Weights of a small masked image model.
Model: 9.83M parameters, 48-pixel images, encoder arch vit, encoder norm layernorm_no_bias, encoder activation gelu_tanh, encoder moe top_k, encoder num experts 8, encoder patch size [8, 8], encoder layers 10, encoder width 160, decoder width 192, decoder layers 2.
Data: trained on microscope photos of single blood and bone marrow cells, 97085 training examples, 105.5 epochs.
Rows from block 4 of the encoder of a small masked image model, named by matrix and row number. Rows with one number within an expert belong to one neuron, the router's apart. Each number is 500 + 25 x the weight over its row's rms, rounded and kept within 0 to 999. All counts start at 0. Numbers have three digits each. After the name is the row's rms in percent of the matrix's.
Before each expert's rows are labels from the 100 images, of 14848, where the router gives the expert most weight on average: "patch colour" is the nearest of a few named colours to the mean colour under the peak. Only what is clearly more common there than usual is listed. The data: microscope photos of single blood and bone marrow cells. In brackets: how many of the 100, against the usual share in percent.
# router: router (encoder.blocks.4.mlp.router.weight, 8x160), inputs 0-79
# up: expert up (encoder.blocks.4.mlp.up, 8x320x160), inputs 0-79
# down: expert down (encoder.blocks.4.mlp.down, 8x160x320, transposed), outputs 0-79

# expert 3
patch colour: pink (77 vs 25.2)
router.3 090:510490458544497535471509475545497498522455524490538472563533536507514499508520493532486497492438482504498534502500551503480547502496438519494475493549520543522511518515481480466510508544490501506520502503490489466467515503501472491489463457
up.0 069:442514490489505484498482479475463623515484485506472515494501516488489483516498520494513556512492504476462508510479488491508521515490527503522544476458487507512490498514492500497473454508499488453499438493525523503504488467506501475489497496
down.0 054:465469471451482478520481449455517428475519513487548462517543484552518510535515476493473476539507550506496505503540508478519496498505537511476460490478520504496501544480531516509491493501481498455492489548485475495470521499500500499497469460
up.1 065:456495479493516491507485452472489598472506497487487492493487485502481519516474482499502523500502523465462488494492510505535515490453514507492500477470484548501480479526522505489493497502503476490483454464492514523492523520534504524503498521
down.1 077:463489477452511499484508454469487427508470497505502480538517529519522523519522468507468485543450547530515559491516506487496521472511527494512466485518512510494518505487533499510462497511469487459476452515490488500501496511474483512509481466
up.2 069:461523505449515474522479472499474603490486516505516510498513500519492510516517493502498494507472510458469464487509506501519490495453508476510466509490518542490485493513513501498474523506489481462478473511484511514493498516536522499497533487
down.2 078:466519472474509496491502452486495464488489487535497484521479505500520510548514448489498486522446531514526528490517511495507498488523519481495501477512538492474536507450540498516484511516493497498473429495480466527470458528482474518497484487
up.3 066:473496489466535491530453455475471611516534496490493507512499519510494518498520506493492489520468490487483452501518498536493503468456510470488450481473519526498505486478531502482487507517503477467498482545497486524489480517529524508500549515
down.3 080:458531496467509491502508457490480457485466479539481488525496505497517485543529478485479470522479525487539515492500511485499494474525499493525494472524509520495512508452546491514476515515499507471462432489494484505457482527495473525487500496
up.4 155:505497494461531494467548478502469514485458512516504443473561490518477509496531512494528496479505504533486514522516489483521456557460503464484531540491528492507504506534503500505557522523514498496506492533515559523519494492497474487507490482
down.4 169:491495473494468523546478506511475513508550491447483527509465528484528483541458516493498491508486476482481521490510481495508545448525528509487472499506517522539506502484496479508450496502489491498495501469463482511469531485513496495522520541
up.5 144:500504528497465477497543520535548512505482501475504514496478475459504515510508485515516504508499501487445449502472551508514506520535494497471470455472469529499501535497447477534519512501492529538503441495492542492499499514521491555471498482
down.5 130:501501468487525530525459472496469486514485485507479489483535544536514528472505495506456482534500498506527535520519486497475497471495530504524529473514508478487470490470516491514470479486487474454482518484517469515480514519488478492555523494
up.6 074:451501497477521496520506484519457599499509479494473522522490521484468472505507498489503534497478478480467516509526473537506495505458522491529481490476459500493508495489476507515470481497538488488500476480504501527494470501526521513493506524
down.6 060:498477505474483472533470480458513467489495510505533477493526523534520542562516480504492502502542507494517507514470498522523504482525574484506476489501536518491502488451476505494478479485490474494501462465477492495491464482482469497524491468
up.7 136:479499480478508536543488464479506512479501470497518455470557505506484469492539544490465551473474488505542495538504507501485470491481521508511526537487534491500520529513537491503541510507518472532508484506526525460470479533491480478538492480
down.7 104:478532473540524525511477522484462478537498507472540543527450542493450499512550474510510454538544476534529503489515498505517515460532483508515462495502515503453471513501518468481494478531481500487513496484490422491461493464489501506475483511
up.8 097:432513494539475468515515482461486570465487482522493505508499463501509463528512464501553508505511501514481493492514470493491477471520528496458536518480499485511541477500530522520497474506486448470531462517481480501514527517538493478514515471
down.8 088:494510525494516519495511487517549446527543529516527529522488549522483524527483476501500484541502496500490474544488516505486545487512490494538470501492495496481498489484481538465501513492474490538512450504474483476471463502486481514478494502
up.9 070:472508483485503493524466492474469610486515472515497512493508533504497482495482484489493518530480510457520512502497490508512520486479508507507486475473493527502488477517498493499471481497511514447497488498512504534472471496537484490518527504
down.9 061:473478503486482485502520462479517433508512523498543489499525514487506510507521482485449468493477532511490493526501536492491524499521517496506501514482497494467523483485508516503511518474494502486471466539503491495460502543488468521488455466
up.10 134:488494511521494523515506504463509509539545490509456482487441484497465462524466485512468497451446499502536481500456481535517517477513485481533508433484496543494523451509494477481485501508502493483537479455530473490504428510512495490484522501
down.10 103:516517461482512490472474482459483502489482519502505504494477519514488522539497465498518490512529539501509453522489533518516491500512530468500502567493534513538528494467504505508527512496507485483499509485510486505468470480502468492546495510
up.11 063:475506467487521470511474445495499594484513481490475490524487500499479498502486510496501509507490533479457488502509523490520529478470491481507512476452481545492499507514511507506478484500494502477465448489491507531477514507526514529495505513
down.11 084:440516515456505495497501465481491426493474514497498477526504516510529518542520462527491471525472542525524530478522523500511504498520534480502465492525527516494536492474536493498449505512448483468474448486495489524489494516481466507511502479
up.12 124:491507515494469538521546522533504510529518449494515500506537543482479495491528555492500530503498492492516486496495502510500455505440548522483503544476524520477505497459503475494481486477525511467518499462498517491456466502490525506466535522
down.12 123:539476533501521518515438486505538470503503464512482508488481500460463489483519534466485518527534460524473504503500527540462481517528458495531467503518473489500484536490465495511526547516480477538488443504494509452465515509497517486483485553
up.13 124:504487465487522508498516519486501499550493440450526469476475510475506514500512475500526470508484493490566452525470458508552524512522523528478503475469464476497506513481552476543520498537531507477536479535559502510516497450490499517499528481
down.13 114:515497494490547533486493508507520485483496525474512516507538507504461468530451470530485435536496497513503488524488481483485523510517458507500491480507486537502491557494493508495470492498490513528515533461513480495508467482469454506522533512
up.14 084:465527494502509469516504482495444560524491475513478498508469515485487514522483500464525504532518526512452509517472493470533502430525496510515542487422492481503497507497541491490467462513521460511489482488482493476514457505512502521510475498
down.14 102:425507516456496487524491447487536438470519517518515452522512519491512528511526484517500462508459502485508510446515522513510512507513524496503502484540522518464508501459534489485494519514478465466471489500506513560488510504489475517485495490
up.15 144:470478501486464515519528488506481510536485471516471540541462541497524471494454509497533504473531470460498551506472496533464494461476493551496498489481519490483520481500490465491487474538513493501472493529495463542478528490510529518503474537
down.15 113:547486474485494506506473511486533472519466531512508475508521535523495460460511511485532498492521472521504533495491528499558543504493523518491437513494514509521530505461462486502492524487466491503468538441497448484506501481506511493523490515
up.16 087:495525498493474496498492458478470573488475484468478496480526491497502495489521494531498460482480484487510502501489504486490553487507520468473512495511487521490492502426517511509481519539490488481509497488561494520471468470538483474497527506
down.16 100:446526479492512489500515480499483442500491503550489471495487489490516501559542467502482519530488534500486550469491505499479492513506507448521478506468489483470486494497511479500477506491477493485488474499476501540477498558477484520536527535
up.17 089:464511534473496500529511476529449574501528496530502491510486504481532466461531500517517547522507515491463465502478488512496487494467520479523473503520492495501489488512485467517462471506527517485478491505525507524489522491544530492473482474
down.17 074:490506448540505495504513497466501449467459485486511529468468497472573522563500499467506490510502500494520534516499475500546494499521503497449523518487553519486539484470527497536488478508492482489474470507487510519459482474504458514529491503
up.18 074:455538484505516467522506478495466583533489488500511510536467521502509517513497479492502490522491499474454472493496484503534495473480500489505487485433507541493510493488491490523483485513515559491519494501488469497484497511537510529497524488
down.18 087:468532511496513500498496454465508427494463483539489485482513512515501526526517475446490484494485514517510511498489505506489513480531519516523498451521503523505520500454509479493477524498488462483470482473480487551466487497476491513524477476
up.19 062:483505516465493488516485482482463606512469473485467506509490516501507526484506505450494511515514515487452491507473485494495512470470528480509518488448494514486494490512516500524469499502526509488479457519497525489503502501537500501484518512
down.19 062:458523533507469476519505463463502415498486493517547470477527500527535502533519480482469466524498536517511516468509514479500491505508530509494490519537537490510501477484519501477480494509473495490480485474476505501463496524497441499494444464
up.20 163:496493519521513509522532505542481512492528483500469463556470530464503508517510490478563486457464472540484550524496521503518493474496531517491506524515463487518528462431502485462482472512516460500495489476499467537472526515514509493500475506
down.20 158:515496487486462493494496518457508483517481523521509514527503509514495445487499514537546528481539489535514514475485482484534549520475516505470456556484553491507496469494470535508515498485506477492500529494504477491490476465473529498519487555
up.21 060:483501483503498465509505438467479611494484503486481492491497492513491477499491489523500479515480495495492482495511483488515534481496505477476510490481483515503497502480520503506489513521465506492483475513512500517483469483550514516489498513
down.21 080:437528495463504483490488474493475432497471510538502463525510510504519499558540463492495499541471551514508534466490539512498501509500514491514467488496496514479507481473516505485460520493476479465485470490487482558459496538485461513527503497
up.22 057:474496475482504458501513443472489613499503490487473502502497511514510495499479492484514476529500525491468501485521478497531547469503492476493498485451489497504480503491518508504501501520483495466450467530512517509494501496536520514481502501
down.22 078:429528503469507482478496471499470439494477516543510463522502515517516502541537464494505475545453539507505503469508533508507494494516501501525491493498506525500518504470526497485472506500460478485484469487482479542449502528501456505493497488
up.23 061:481518473483520449517465444494506598499502464501466507539490509502496484522515484504509494516465518508481495485527533497506544487501484472496489474454489544495496510490518505524493479513475517460481467509494511504480484512521533531502510487
down.23 088:448538516469511497493503473488491424487469512530512472510491502491525510539549455506507463524454529501521513484511497520496479505544519504491475494511514519498541500454518494497478517525464465483472474469478485533448515531486472505509493487
up.24 142:476517473525490512537482486441488520522496476532504525468469496463509517524487497502473477510492517492502490489521465480489550483532467539496493487492519522500474531465464502453476476523453509500433513509519514499506508477509516512507521539
down.24 124:516510496489516466534508496469541501493449484512491506486521502515447477490522497493483454476510489551536525480489504491507439526531522513480474500517468493473509535548570467494545486492525464518508492509457520501503444511493473489473491483

# expert 6
patch colour: white (61 vs 20.3)
router.6 082:490453525520468489523473479519493494534490525483495498554520524517474470476560503513486492463509469517479480495542506516478509486488462500520481507463503538442470528516516490496509523500467542529527501523461536434498468447497497529490520497
up.0 070:465504508508488486500495477498443606493540494503492488510472482501529508479503497496506510551460518484478487501511485518504491494490514491492501503499479495515510505521482510515476487506507508463503475487505519490452501528531509476498501474
down.0 055:505452481474524492499467468488510485482515467486503497531499555514501507519522497507498469492463511504534493487514512538479507472522540489506488482530483477507501480469498498494463540519508494499453507483496434488493455505524518467497498519
up.1 066:463494503493513477507485473465471607509498497518474503507494525500511518532510474522494500552470506487487494493492498505514517484483498503492514489466491526501524460488476488492491490499459516480493476516523498482479479520525504497510525482
down.1 078:457524499447500475474492435477551441494503513496506487513488494491512519522504473510504503528460550501498516481491513545488501472514537468512493486506509487508493511431535488523491490537498462495479482444514491523433505518480509499529498510
up.2 139:476487505541502538522493452494459511515571482487511496534486502483465457502556503474499499521486531475501509503496469515466510486469530460513518487482490486509542490500540532540486499520503529514522484503519468496510485467496548506518515507
down.2 130:495549512546489539503493452510511481497534492488540490491476505533492460505515519469461497486499503553542515508511519508530496540539506499494466523527537502487520538518500510512490459553500523501542515465461512504464484497508451460495523517
up.3 077:492492496520495454489504444492491573482492516499474490520511504514510508507477471503531501505485519528424504520501499523530511491457492484483505502451544504502512513479523501512505492504485492458492507457518496516512433490521518513500536485
down.3 104:403521500481512504488496474485490462500515520535499480506497526498500481550528495492492498507481554485499529487502500479496518501500518482535507484480516515492509520482541522519472516507490464471448465483476508511459493530471481502518514512
up.4 082:460500505463521503502470489475494576505504520514500500477505527511506538469517498508512523546474504491491519495508508511479500479470523502494493496474493512498525450515486500479493495502462498461471462512511507476462487503545493497489528482
down.4 083:497507505482520494467501426490563448461511490529491478523501493482477493532488452497480497499481564535524480486508526509510515504512518475504485520529518493510485527427524492521486483530523513501494466474493480527462454511469510493528495527
up.5 137:484487494504461529486442521477541519462480530480536493495421472530505456476478497490493506512519493504507525445514481510547512490532486471495490454485485510499461536521516497500506520498485515486522488510516499490490541489522527494479527461
down.5 111:463512526555477528512502484479477465485523503488514482502506491501444508514558508475490492499535521553472453520494486491497499541500510547510475502471507555466485535523493513487523523513561504501486540498459524449491466475492482503491478505
up.6 103:470484515488493515508490474467482551467513489493503510514527478530484517504472541477506489523494504514459518511508485485507499486486561476527528546486521520504526482486500529438489500494431492484457446478484557485466459483522466491497538491
down.6 098:486486455474504494467511452499520462517462554517488481505513572533520486492514463529491495505471553522532469491499539510531528543494508496502460498526501509479506526486519468507504496505517512488482507490487458506462471488471482515519487491
up.7 061:458496499506506514493501482473455626496527510484460512482508519500491508503511489485490500516487535505500484511502497487520510484482508497468515522466488520499509468476501504508507525496483486491480458482517487504471471523534486490525547500
down.7 071:490496499441516471459478444491518454506465515505500505541514527500512484524498479496465497559464549515468508478496515522486523483490526481540474490503495513506469512442534496504476518523506491481481487476521478495466495503461504514507487498
up.8 075:476492505543507458499490439491501574505502498487485488513519502512507497506477516505467486534466505489458479508531485493527518486481517468485530517481517511498535518463541475497484496499474503458492503490505491495483453511517520520499534476
down.8 096:466529477489526494468498503496499462504473497519482493487502532498508503558502477519511501507499555490501529487481514528494515468487514460501454472487468517502508491475525513493474485499515467501456464479464504510453500546467501511519515493
up.9 070:488512513535517471517494438495495578473506511503484489509524497505499504507485489498469484511493528499468471494507498512517495504479533474496499522491505498508524524456532468496490499508513517450477526479505511507481453523524533525509540472
down.9 097:468518479473538505468489488468482466496465507518507495506502517487507495547505495509511485520488539491495534482489509520488512459493523475504471476471475518497505482485527515501468506512518468485447474483481506508446509525456511514515514508
up.10 093:449492500494505475492504490461495560504490482511509512521522522514507508522471491502501482544463487494503516478514496459502502477492533489513499529483520542499535452523465503458495510488447493466468461515492523455465493520531492507490498478
down.10 100:503506491451514498464518434501528466500493516511486499489495515494514511520496436499501493531466547501514509509466541565531524490520531471503486500534498508492492506416528505489492487522513466513474494472499471497461455490483486496534480508
up.11 069:469505539515501492493485442478469589461479508497489505516512494498487505498470461467526476476502522497453483494504484520539518471472512480510479511472531498506499500459516492501503504522495487490497499471510481513469478518533502500499559487
down.11 091:440517490443538495471494476477491473529477512532512498520503530508514469551548512509466493544469561489489531466499503492494512499493515503543489497471509494494488512462521491512479507514487492487457480494485497501436510524470493509528509526
up.12 103:458560500507481509562501469496471552495509465520485503445467493491505474527502501495459537474479510501515478502502495496506472493503526500464518545516490495505494487453523496473471482502499491463498478473478499531459472509529506497543525513
down.12 108:480452480463513479458495495500531470480492498491499486554522539471525524528498505511528502528473524490454521464508505524479522485497522501499458506493502573482495499501514499503439510541502544473481502535470505504491526506462515511487489533
up.13 157:476529514502483494514477493489487511503507509479489517487449499473524481518491511524458507524490517507492507504502461466491549422533460480521489479489539515502467502477495467487434479512457509503513494493501477504498517502500532499497549511
down.13 164:500507477482521487477521482483515535502449520465516465475492479505486512475529534508501499504516484535494483542473513508507447518471494452495498525481507497516529491510509512443532538510537513465519484543534527527503484493502490502552502487
up.14 073:484511517509504506499481450493465591490502475508492511502489522501515531505505449516506502535500526517487482495442504496489505476489513505512494483484526485497508452458484474498510504512481513482505497488528493509473469529530510501518526504
down.14 085:454525503447512487480477443463510443489488523520527496545495504484501518521536487489488493505458554495479501493517504514488521478506531496534490504478524525480497516457522479495499478550474473499485468455478502497442519498476478508490506518
up.15 067:476493504515521469503479435455470601489505507506494501496513508517502512502478506485493488517472512486467476498517499504523530473492533469498494504484489538497507498489503492490503515507489499490465473500531505457473482510531498509475516485
down.15 076:455503465458527475476479454475521469501478522511460477515502515496527475554524483517512503539470545491500542483504525519498483484514535490498487486480483505485522490446533498534475486515505483496464470493476491526462508533490500504544504488
up.16 139:460511478469516490493499528485490508521488479511534484459490483482482509481485493483532524493473443497506522532491501509503462442495495477472534470426488477509506501479490468478494457489485484483535478438515537520496473454504521553475503498
down.16 114:532496507548514490504536504451509466544497519503511518462516511468437504475525502554514466493474491517526520502454510540487489500547476529465508517465449523510541483509461499475571495508526439514506523493477463512499503514486493494487494524
up.17 069:450495508510501450496509481475468607480493508501485505489483478507523516512495481491509504520497518458452506499501498532532501516510522493481520495486497500505493516504492498493489500520515512456471485493506499521484495508538496490520510499
down.17 060:445503456476509499481491465497539449522493474505510520506509562522481472512529509493492506516458517536490524489497491508482505482477553498493473507523502486507527491461488493487498517496443499481485500484491476484445515506491505488491462498
up.18 128:497523495495525491535535485502473508522507468509522524500464491487481473528535543511516510548504527503478497483467504498500518516455505495488504512522465505501560487529567551470471478479555470477505436482464467512520486536493510462515503478
down.18 112:482505500522437510489520494500534485534525512502448478505459508506482509488512468507545522520507517487503530494516490517520517489528478500501465472499520464495470516503524490500489468538489464557484531508517454465516470462498454503523474518
up.19 172:504522474462484507533516505498480504506509487494525477520506497536489501479485517470480469515488543499511504492514443463506505490484547497507526545504473499509481477536531499531478440501508501483506515457500456481482529473505478507517486510
down.19 175:501504463523508545512550507474474492507538495479532495508546506490537497490480476473490480522455537472538515474514471472506538508481463502519483505529489496522509494485488496495500480520526510491515533464510462506472515472483493472522517496
up.20 130:468513519497470512557498512492541512547530506515502511514506478495483456494514439501500492496506495477513505484517491530476524505503518525492527521508491479502533483505488487450479446508509494494503518479520467518457493498528504514513537513
down.20 095:503514482475490467480482483494555470530485531508469494506499494462549499476463487519510524469530499515505502509476530525462534487532495472500516523497474481526476488458481489513534519521551473470485479480463492482483491503450480519520432525
up.21 139:447544496445525464552516543501486513542498496520496460505483512487452531502531557535504477505501491493477507476507512505493470491501482492503479495457499517493509541529473489544500467515503497523515456524464543488484501526502469520486526438
down.21 102:504442493520481478508493515486494470518502592498515497541476484476460482510501471500475503470504465485503483465488543503482487528460522501541472510497504495475549493540491507496466564501476520522514513498470479505533487478476466511490494521
up.22 154:487453495485507537512489472498466502509499494501482473519497504511499535446510498519454465498471491510520527496548509508512516493472474512546502518511499467504523514460499509474482493500465491442464531517543503530475479473513479509513471528
down.22 133:442503504562459522554497481483485483532488504531524482462523510510523485490537481485495469499491479556504526518523526510496463521526494501496455521516513490492492530500493499479508466514515520481549521498483510495482495460485472485522490447
up.23 069:478505515528501507513492464481448593491500471505502508486500520500505504500500456502511492527494527513497477504451470516495512477477504499493509469476504494503481461468503494490507524499494497486504475485540490501476467531538506491516511515
down.23 082:448515479443513474485489441480521451499478513511523492547492517474521517520539511493483489536458540494460502500523524504492513477515513494523485495476523511478496533453514465503504474545479497499468461477484506497458522512465484514511496502
up.24 071:454495501510496487482508438458469592489523492486513516490504483517507501484487481497514487527475546504470506502494497496481510479515520466479500511488497497504499483470492496501494529523476499491475461486515494494436507528536510496495518494
down.24 072:490496505439518496483480462489522434511463517516481488510507542505497500532514494491474489547447557509494483489498539531503507499479531498536481506503483506494504503467535493496468526513517493496479490471483494491444488502458486515539477480

# expert 7
patch colour: purple (64 vs 22.8)
router.7 106:518497517541550517496469539544525502498476532523502479485499506509554522462511483458492515527517532503532458514463503484431477504491493500485490483528528495486500488527493461512511493491535547527539511502483469534483512495504530473508473511
up.0 082:487508491485516496485524461487499579501482503494480501487522509514496486450468479505481521459482520523473511494504479492508515446497546474508487508470517506500505492491505501502504508523498494488494483524497500473479458511543481520468547503
down.0 093:460500502495508491479514458507504461482483489516486494532502538482525487546504506477512488526470544489481508504473546478503522482524515499561527506466476537492510475463521499508484506515482490481479463472426517519414517575488486491527511518
up.1 093:457508502519504484534480477511423558548538466484490499514505494477482469515530501490504513512502481529473523511511460465484525496463521469506529495488519522495504494477490516464458500510491521483501463477517488506471456526514516510493567529
down.1 084:479521514507491487507497504491518424495515502508469476548539515476525527510498479478500495492524506493485495527514502500512486465473533490535485517460503475509540462516521470501516463498503497475504519477482475552460491523458483496497524486
up.2 075:480480460496498489484514465477494591489491508469463479490493503504501493480477506509503474507481491518459505497506448501520540492514520473495512471490512507496504507499534507505499530527494463494500476504521500508480512513527496525483533478
down.2 092:475499498480505504477529455492477446475480492554482501510503518510517486528514466487505492544485551494528534484476527522476498487514496472521507484474504496497491518485529503539517511520493507466487442497467492528411490551485503488534516538
up.3 126:450551473455467507532506499489461507526490466506501485480472518503486510506546538529480514489494492525501490477517483495516517535487482533477484529509511557476461511502490496513471458486463526459536489469523560495450491503510492517508537485
down.3 101:523513497516494488492553496448486460522465522498465531477553487522459453474499504487510470468536491485496531488512499469517532509506508471481500560501501494528515498491528520511507490477496492504485486515479529447506463441507491503475513517
up.4 144:510560508496513510491519497548494510482498498520461498492510530511494540512546473459510509539488479541470471547525486511512523481476494483530508486507504531507505471505555525497473474495485457490533527463486518506498473512519455503495547410
down.4 138:503471488510474510454450496486478480486495549469485509525482515511509482496509500517558497479538471543514528508505493490500521505510530507474481526487532494495498494486470504518512507508490495540493516461512460494533476457492524506498480536
up.5 082:474517497492507492522517487471508577484485492500455507460526485498492485478488504473465544489483532492462499479492505536512510502486552455504519492476504533502478498509511509490495512507497504477498494491497519481470471526553489514495517522
down.5 089:482472495482515463461473452487493468485475495521490495509488545488511497539509486483546483497450522499478512510500521494501490496506520495505496527444514520501526490462533489523493488534474484480464461488451507521425515563501491497511535529
up.6 149:461469506491476468526506483512469510559478492485513500564449534462511487502495514503557476456514467516460508535467478528475482514463547537487501512451517456487539519480479508525510495538492487479522461557498501527499464453491494506510492540
down.6 114:538433536527489483475498494501514485503474524506502482520514500532463464484465508518531517460525447511468546499552500467527503511484510527508489510481523479512515491475482504544474533472481463553492490464474495465502458459498545499496538571
up.7 064:471500507497510485501497472474441621514511493503462507515516504489532513523502466500500498550492532486484510489482501490496503485499511482531522484458517509488493508485485482469482478530472503476478444497506523506473474506524481475493517517
down.7 068:463501497470490479487501457478507420502500517544504497499503522520515506539508460472503480486498496481492541501470517502481496470456508501517517489475485505494512494516537512531497519507513470485477461482465492552441504544472491505500518516
up.8 067:476496500492489528491503462480453602506504492495493489525502515488512512491497520470512528520494524495427506506495517504501491495463512485527507505458519509487497467474492506497475544517484508460498436505505529505446516531527485491528523527
down.8 069:480506528508500470457464439461527427481528501507488502504489521462525502549504486518494494504478537497499506489502526480492485466488552489497474498503486507510517473515509479529511504507517504511480472510486514544460493568473525513502485520
up.9 075:489496483505499485471496457481480581494523518508483499493524520515517506465497492505534495517493507508485489525517481488488522481497503495490500472452505521491528536501507482497526509531468487494482460490521516501485475476523487495443521510
down.9 097:434527475461500490473502465490480457473485518535492494517498501498524488555517478493508485511489540475520539462478529513459517509506525499492494492476472481490500486475520490526494503488477498469475468502436505534445490540463503507522518505
up.10 065:484495495508495490475493443460464596504515506504459494500522501519522479474492485497516480528485512506489495509494487478515499483497509485494478467439520513501500496467521475494518516543477501484500484513507502505484457488526493502463529513
down.10 088:461524475464501474472496472490479439466489521544483489510500504489534498539522480496500482506495555478513530463492530494484504493494511478504491500472489500497504483468534488528490512501492500476469464499456490541448513553473493511507535512
up.11 081:459477460520486461520470463471480609515527497526489510502494494464504470492483500534504496494480472480475501495482498500515502490488490521485538501484483534483513526480483479470506482505517508459494455501516510522518518473521497525474499503
down.11 059:487476513502539499485489468485542486483530524464464522481523546574546519528445463471515474479550500485494487546503518492483513530484444484514476475490525491490533476505460541470524528477526534496507530542496508541513437493461537487516505494
up.12 073:469488493485489511501505479502448589482469489464506500537516489525497488498491509464495503535498505478458533512494509489499489507449517506510543491474505499494505514530512528481486532503515512462501470540505520477494517525531503473525491527
down.12 067:480498509526485455478490459481520460509535515500496503488521533475506502546478449542509500498478552485519498480492515455471506489474518534487504498508478484502521474504525514516476514490534494510505461500486482518484498563486536486488490518
up.13 137:512516523519477465518493457537474511460499526491516509543510502518547472440539510467533480492490502477407524514504485514466483540519454432549499464514543477503492486488480499525512500496501498494479469468502489533469518506500499459484515445
down.13 127:509475549535491503468501479514481485501490533476509505516488490528484506481472501519475454478530527518478522485507484447443500521526482529497480523526460541519503484478496551504526488465536520517490512541499500470507440479483503480501498513
up.14 066:474497508491490475517504471482456604507521488494475499505515486511525512514491474501517523498474538532453506518499466501482493505499525514519525499462484527483494457485484491486477478512487509484494477482503517540467459502522470507506505483
down.14 070:467488481488485468449480453478476428505484509520492514536493538495528507528511482482520491501486538494516528487490538495494499476500507484477504521473505514493512510489509479531527485537511473495481486496496478522455492523476502495527510514
up.15 105:455507487500486503536453484480487558500529467460512489502463479467489491485523507481486500529467478485513485474521456485482528490452537510478480466490508517486504490522523507502474499524503491497476463519499528509493549502528505522499549500
down.15 087:497460473488498520507521453503501452510519510522439507480514479479472507504488521502512547482518454532516514505442472504479525522506510467487485473503500482509468527524541514519517546485521484481467478497463515492453510555452484493490508485
up.16 142:497530445491506508544531497492478514492494506496492480481532476531464493487552522543478534522516463476520536476534463492480482484464469503478521516497512495507444554522552491531483514455527520486525502499465520508489512520513559491515499498
down.16 114:540474497472520492472547465463531464509509571516485483504498506501477497502498494552490534509512460510504495524502480527512490498466549526486495513457515468537454522527487522536497515495498457494516475519509479467471524443447508503523489569
up.17 110:476466495502501496514459487505464555500493474520525484520522498542506493497496453520477513509494510506513545480512492495474489495478540523506532535483497486495486483529511476487473516482500521491486480512496513494483446521539496502489463536
down.17 106:465503501500512466471503482501509462473472529477491479521507525482518491529516504480555470477441512466519480535471541477530528477514546495507523529483492558518515520458504479530498501529497472506472464484443510533474502529500479490504514478
up.18 069:478498493483495472508485458484479600490499484483458493517514477517528479527496469491531495505489537517441517505489462504490512480520518487504515478466507507491475499464494492480474503518487526476509484485497516540474469519528499503520526501
down.18 078:464491498475497473448523466475466420498488525555482512497511528492529517531521472511530491508472552488508519470482529493508489481477493482479495525475504510503521503487517485521541474524483485496480474505479494513432515531484493505510505511
up.19 065:488490509497503482494483453482438588484524491488451485519524477504540501498498473495532489525472526492469506501503505491497501480496504499508510496441507513490489476477514480465481514520475505475496461511528517500493470488530498502503503518
down.19 085:454523501468492469466503471495475431472505523537486495514483503501530519533520481505507489498503570465515522461483545496491478479479515487497492511492495491511515484486546487519500492499500497493481440499465491529456515557474508501500533506
up.20 075:472513529540484507502484486488464593492516515507479488505506528516529495513516479482515500509522499482501489517467510496496478481485539539528499494464539484498516485466527470480482467521500488529499490506498503509491460484531490462501491545
down.20 097:457497477438497476478521437496470455489513517538481476511492490505526497527538456510506468507488547492511499484470522480499517490459529512490509497479485498504491471469538504520501526494506521480479452523464489551464516534473502507492529521
up.21 158:509562502512512467530479522504505510502511476517494535482472475478531488488521492513547526473491509531468490505512501493474465509546474454468467472477527516500549464475448504502531451463510510521505462473446492474492485539511548508485562462
down.21 159:535484495518499483474518495508494483505467552530491481509570527518486510508496530478489477526514535520483490500484502470481522524538464546537510549526498534510478517500479502517517500492485528507488565478465472504497528499464488515484468457
up.22 064:457513521514494500506486464477478617494505492498472490517515501512511483516503458460509483497499515482477516500477519483497497485501526516512520484455521507497508487468510488474478505543477491501476478502503513494481481505544490484495517537
down.22 075:450492500460502464466508445485481439495504522541474491501493516512528505540521473506511466510495548481506492469465540486504496478459522503498528519485504491502504475482542488515506505496501514514463460525470489539452511543480487507487516540
up.23 069:487483497496501486503477455479473599508517484481461481526530474510527483506488488486522486517485517485429527501493511495481509487488513482516524478464518487496501492503506483476482510513485501481481464484522514520481480491526484489496498538
down.23 075:447483504475490468457512467494487431490500532535461489503511522499526517556531474495523473511499539479515533453489533486499503492484513495514519519490479493529498473499520495537511509485484492478485463505472509534472515547461506499501515500
up.24 127:446492504528464523521460516517501509531508499481512528509422510511526486534461467507499494526513434484500510517480498504488497446519503495505490471502461478505475487479497476448458481509489514533506511520497483498500526491525513498491485490
down.24 129:501465498463520491502494509499489507480457541473511463530493515538502511483509495497518478496516494547495522513454524502523499490549553431508457487462504481491525540480534466521508511543515509527496458526474537502486473515516502504523487493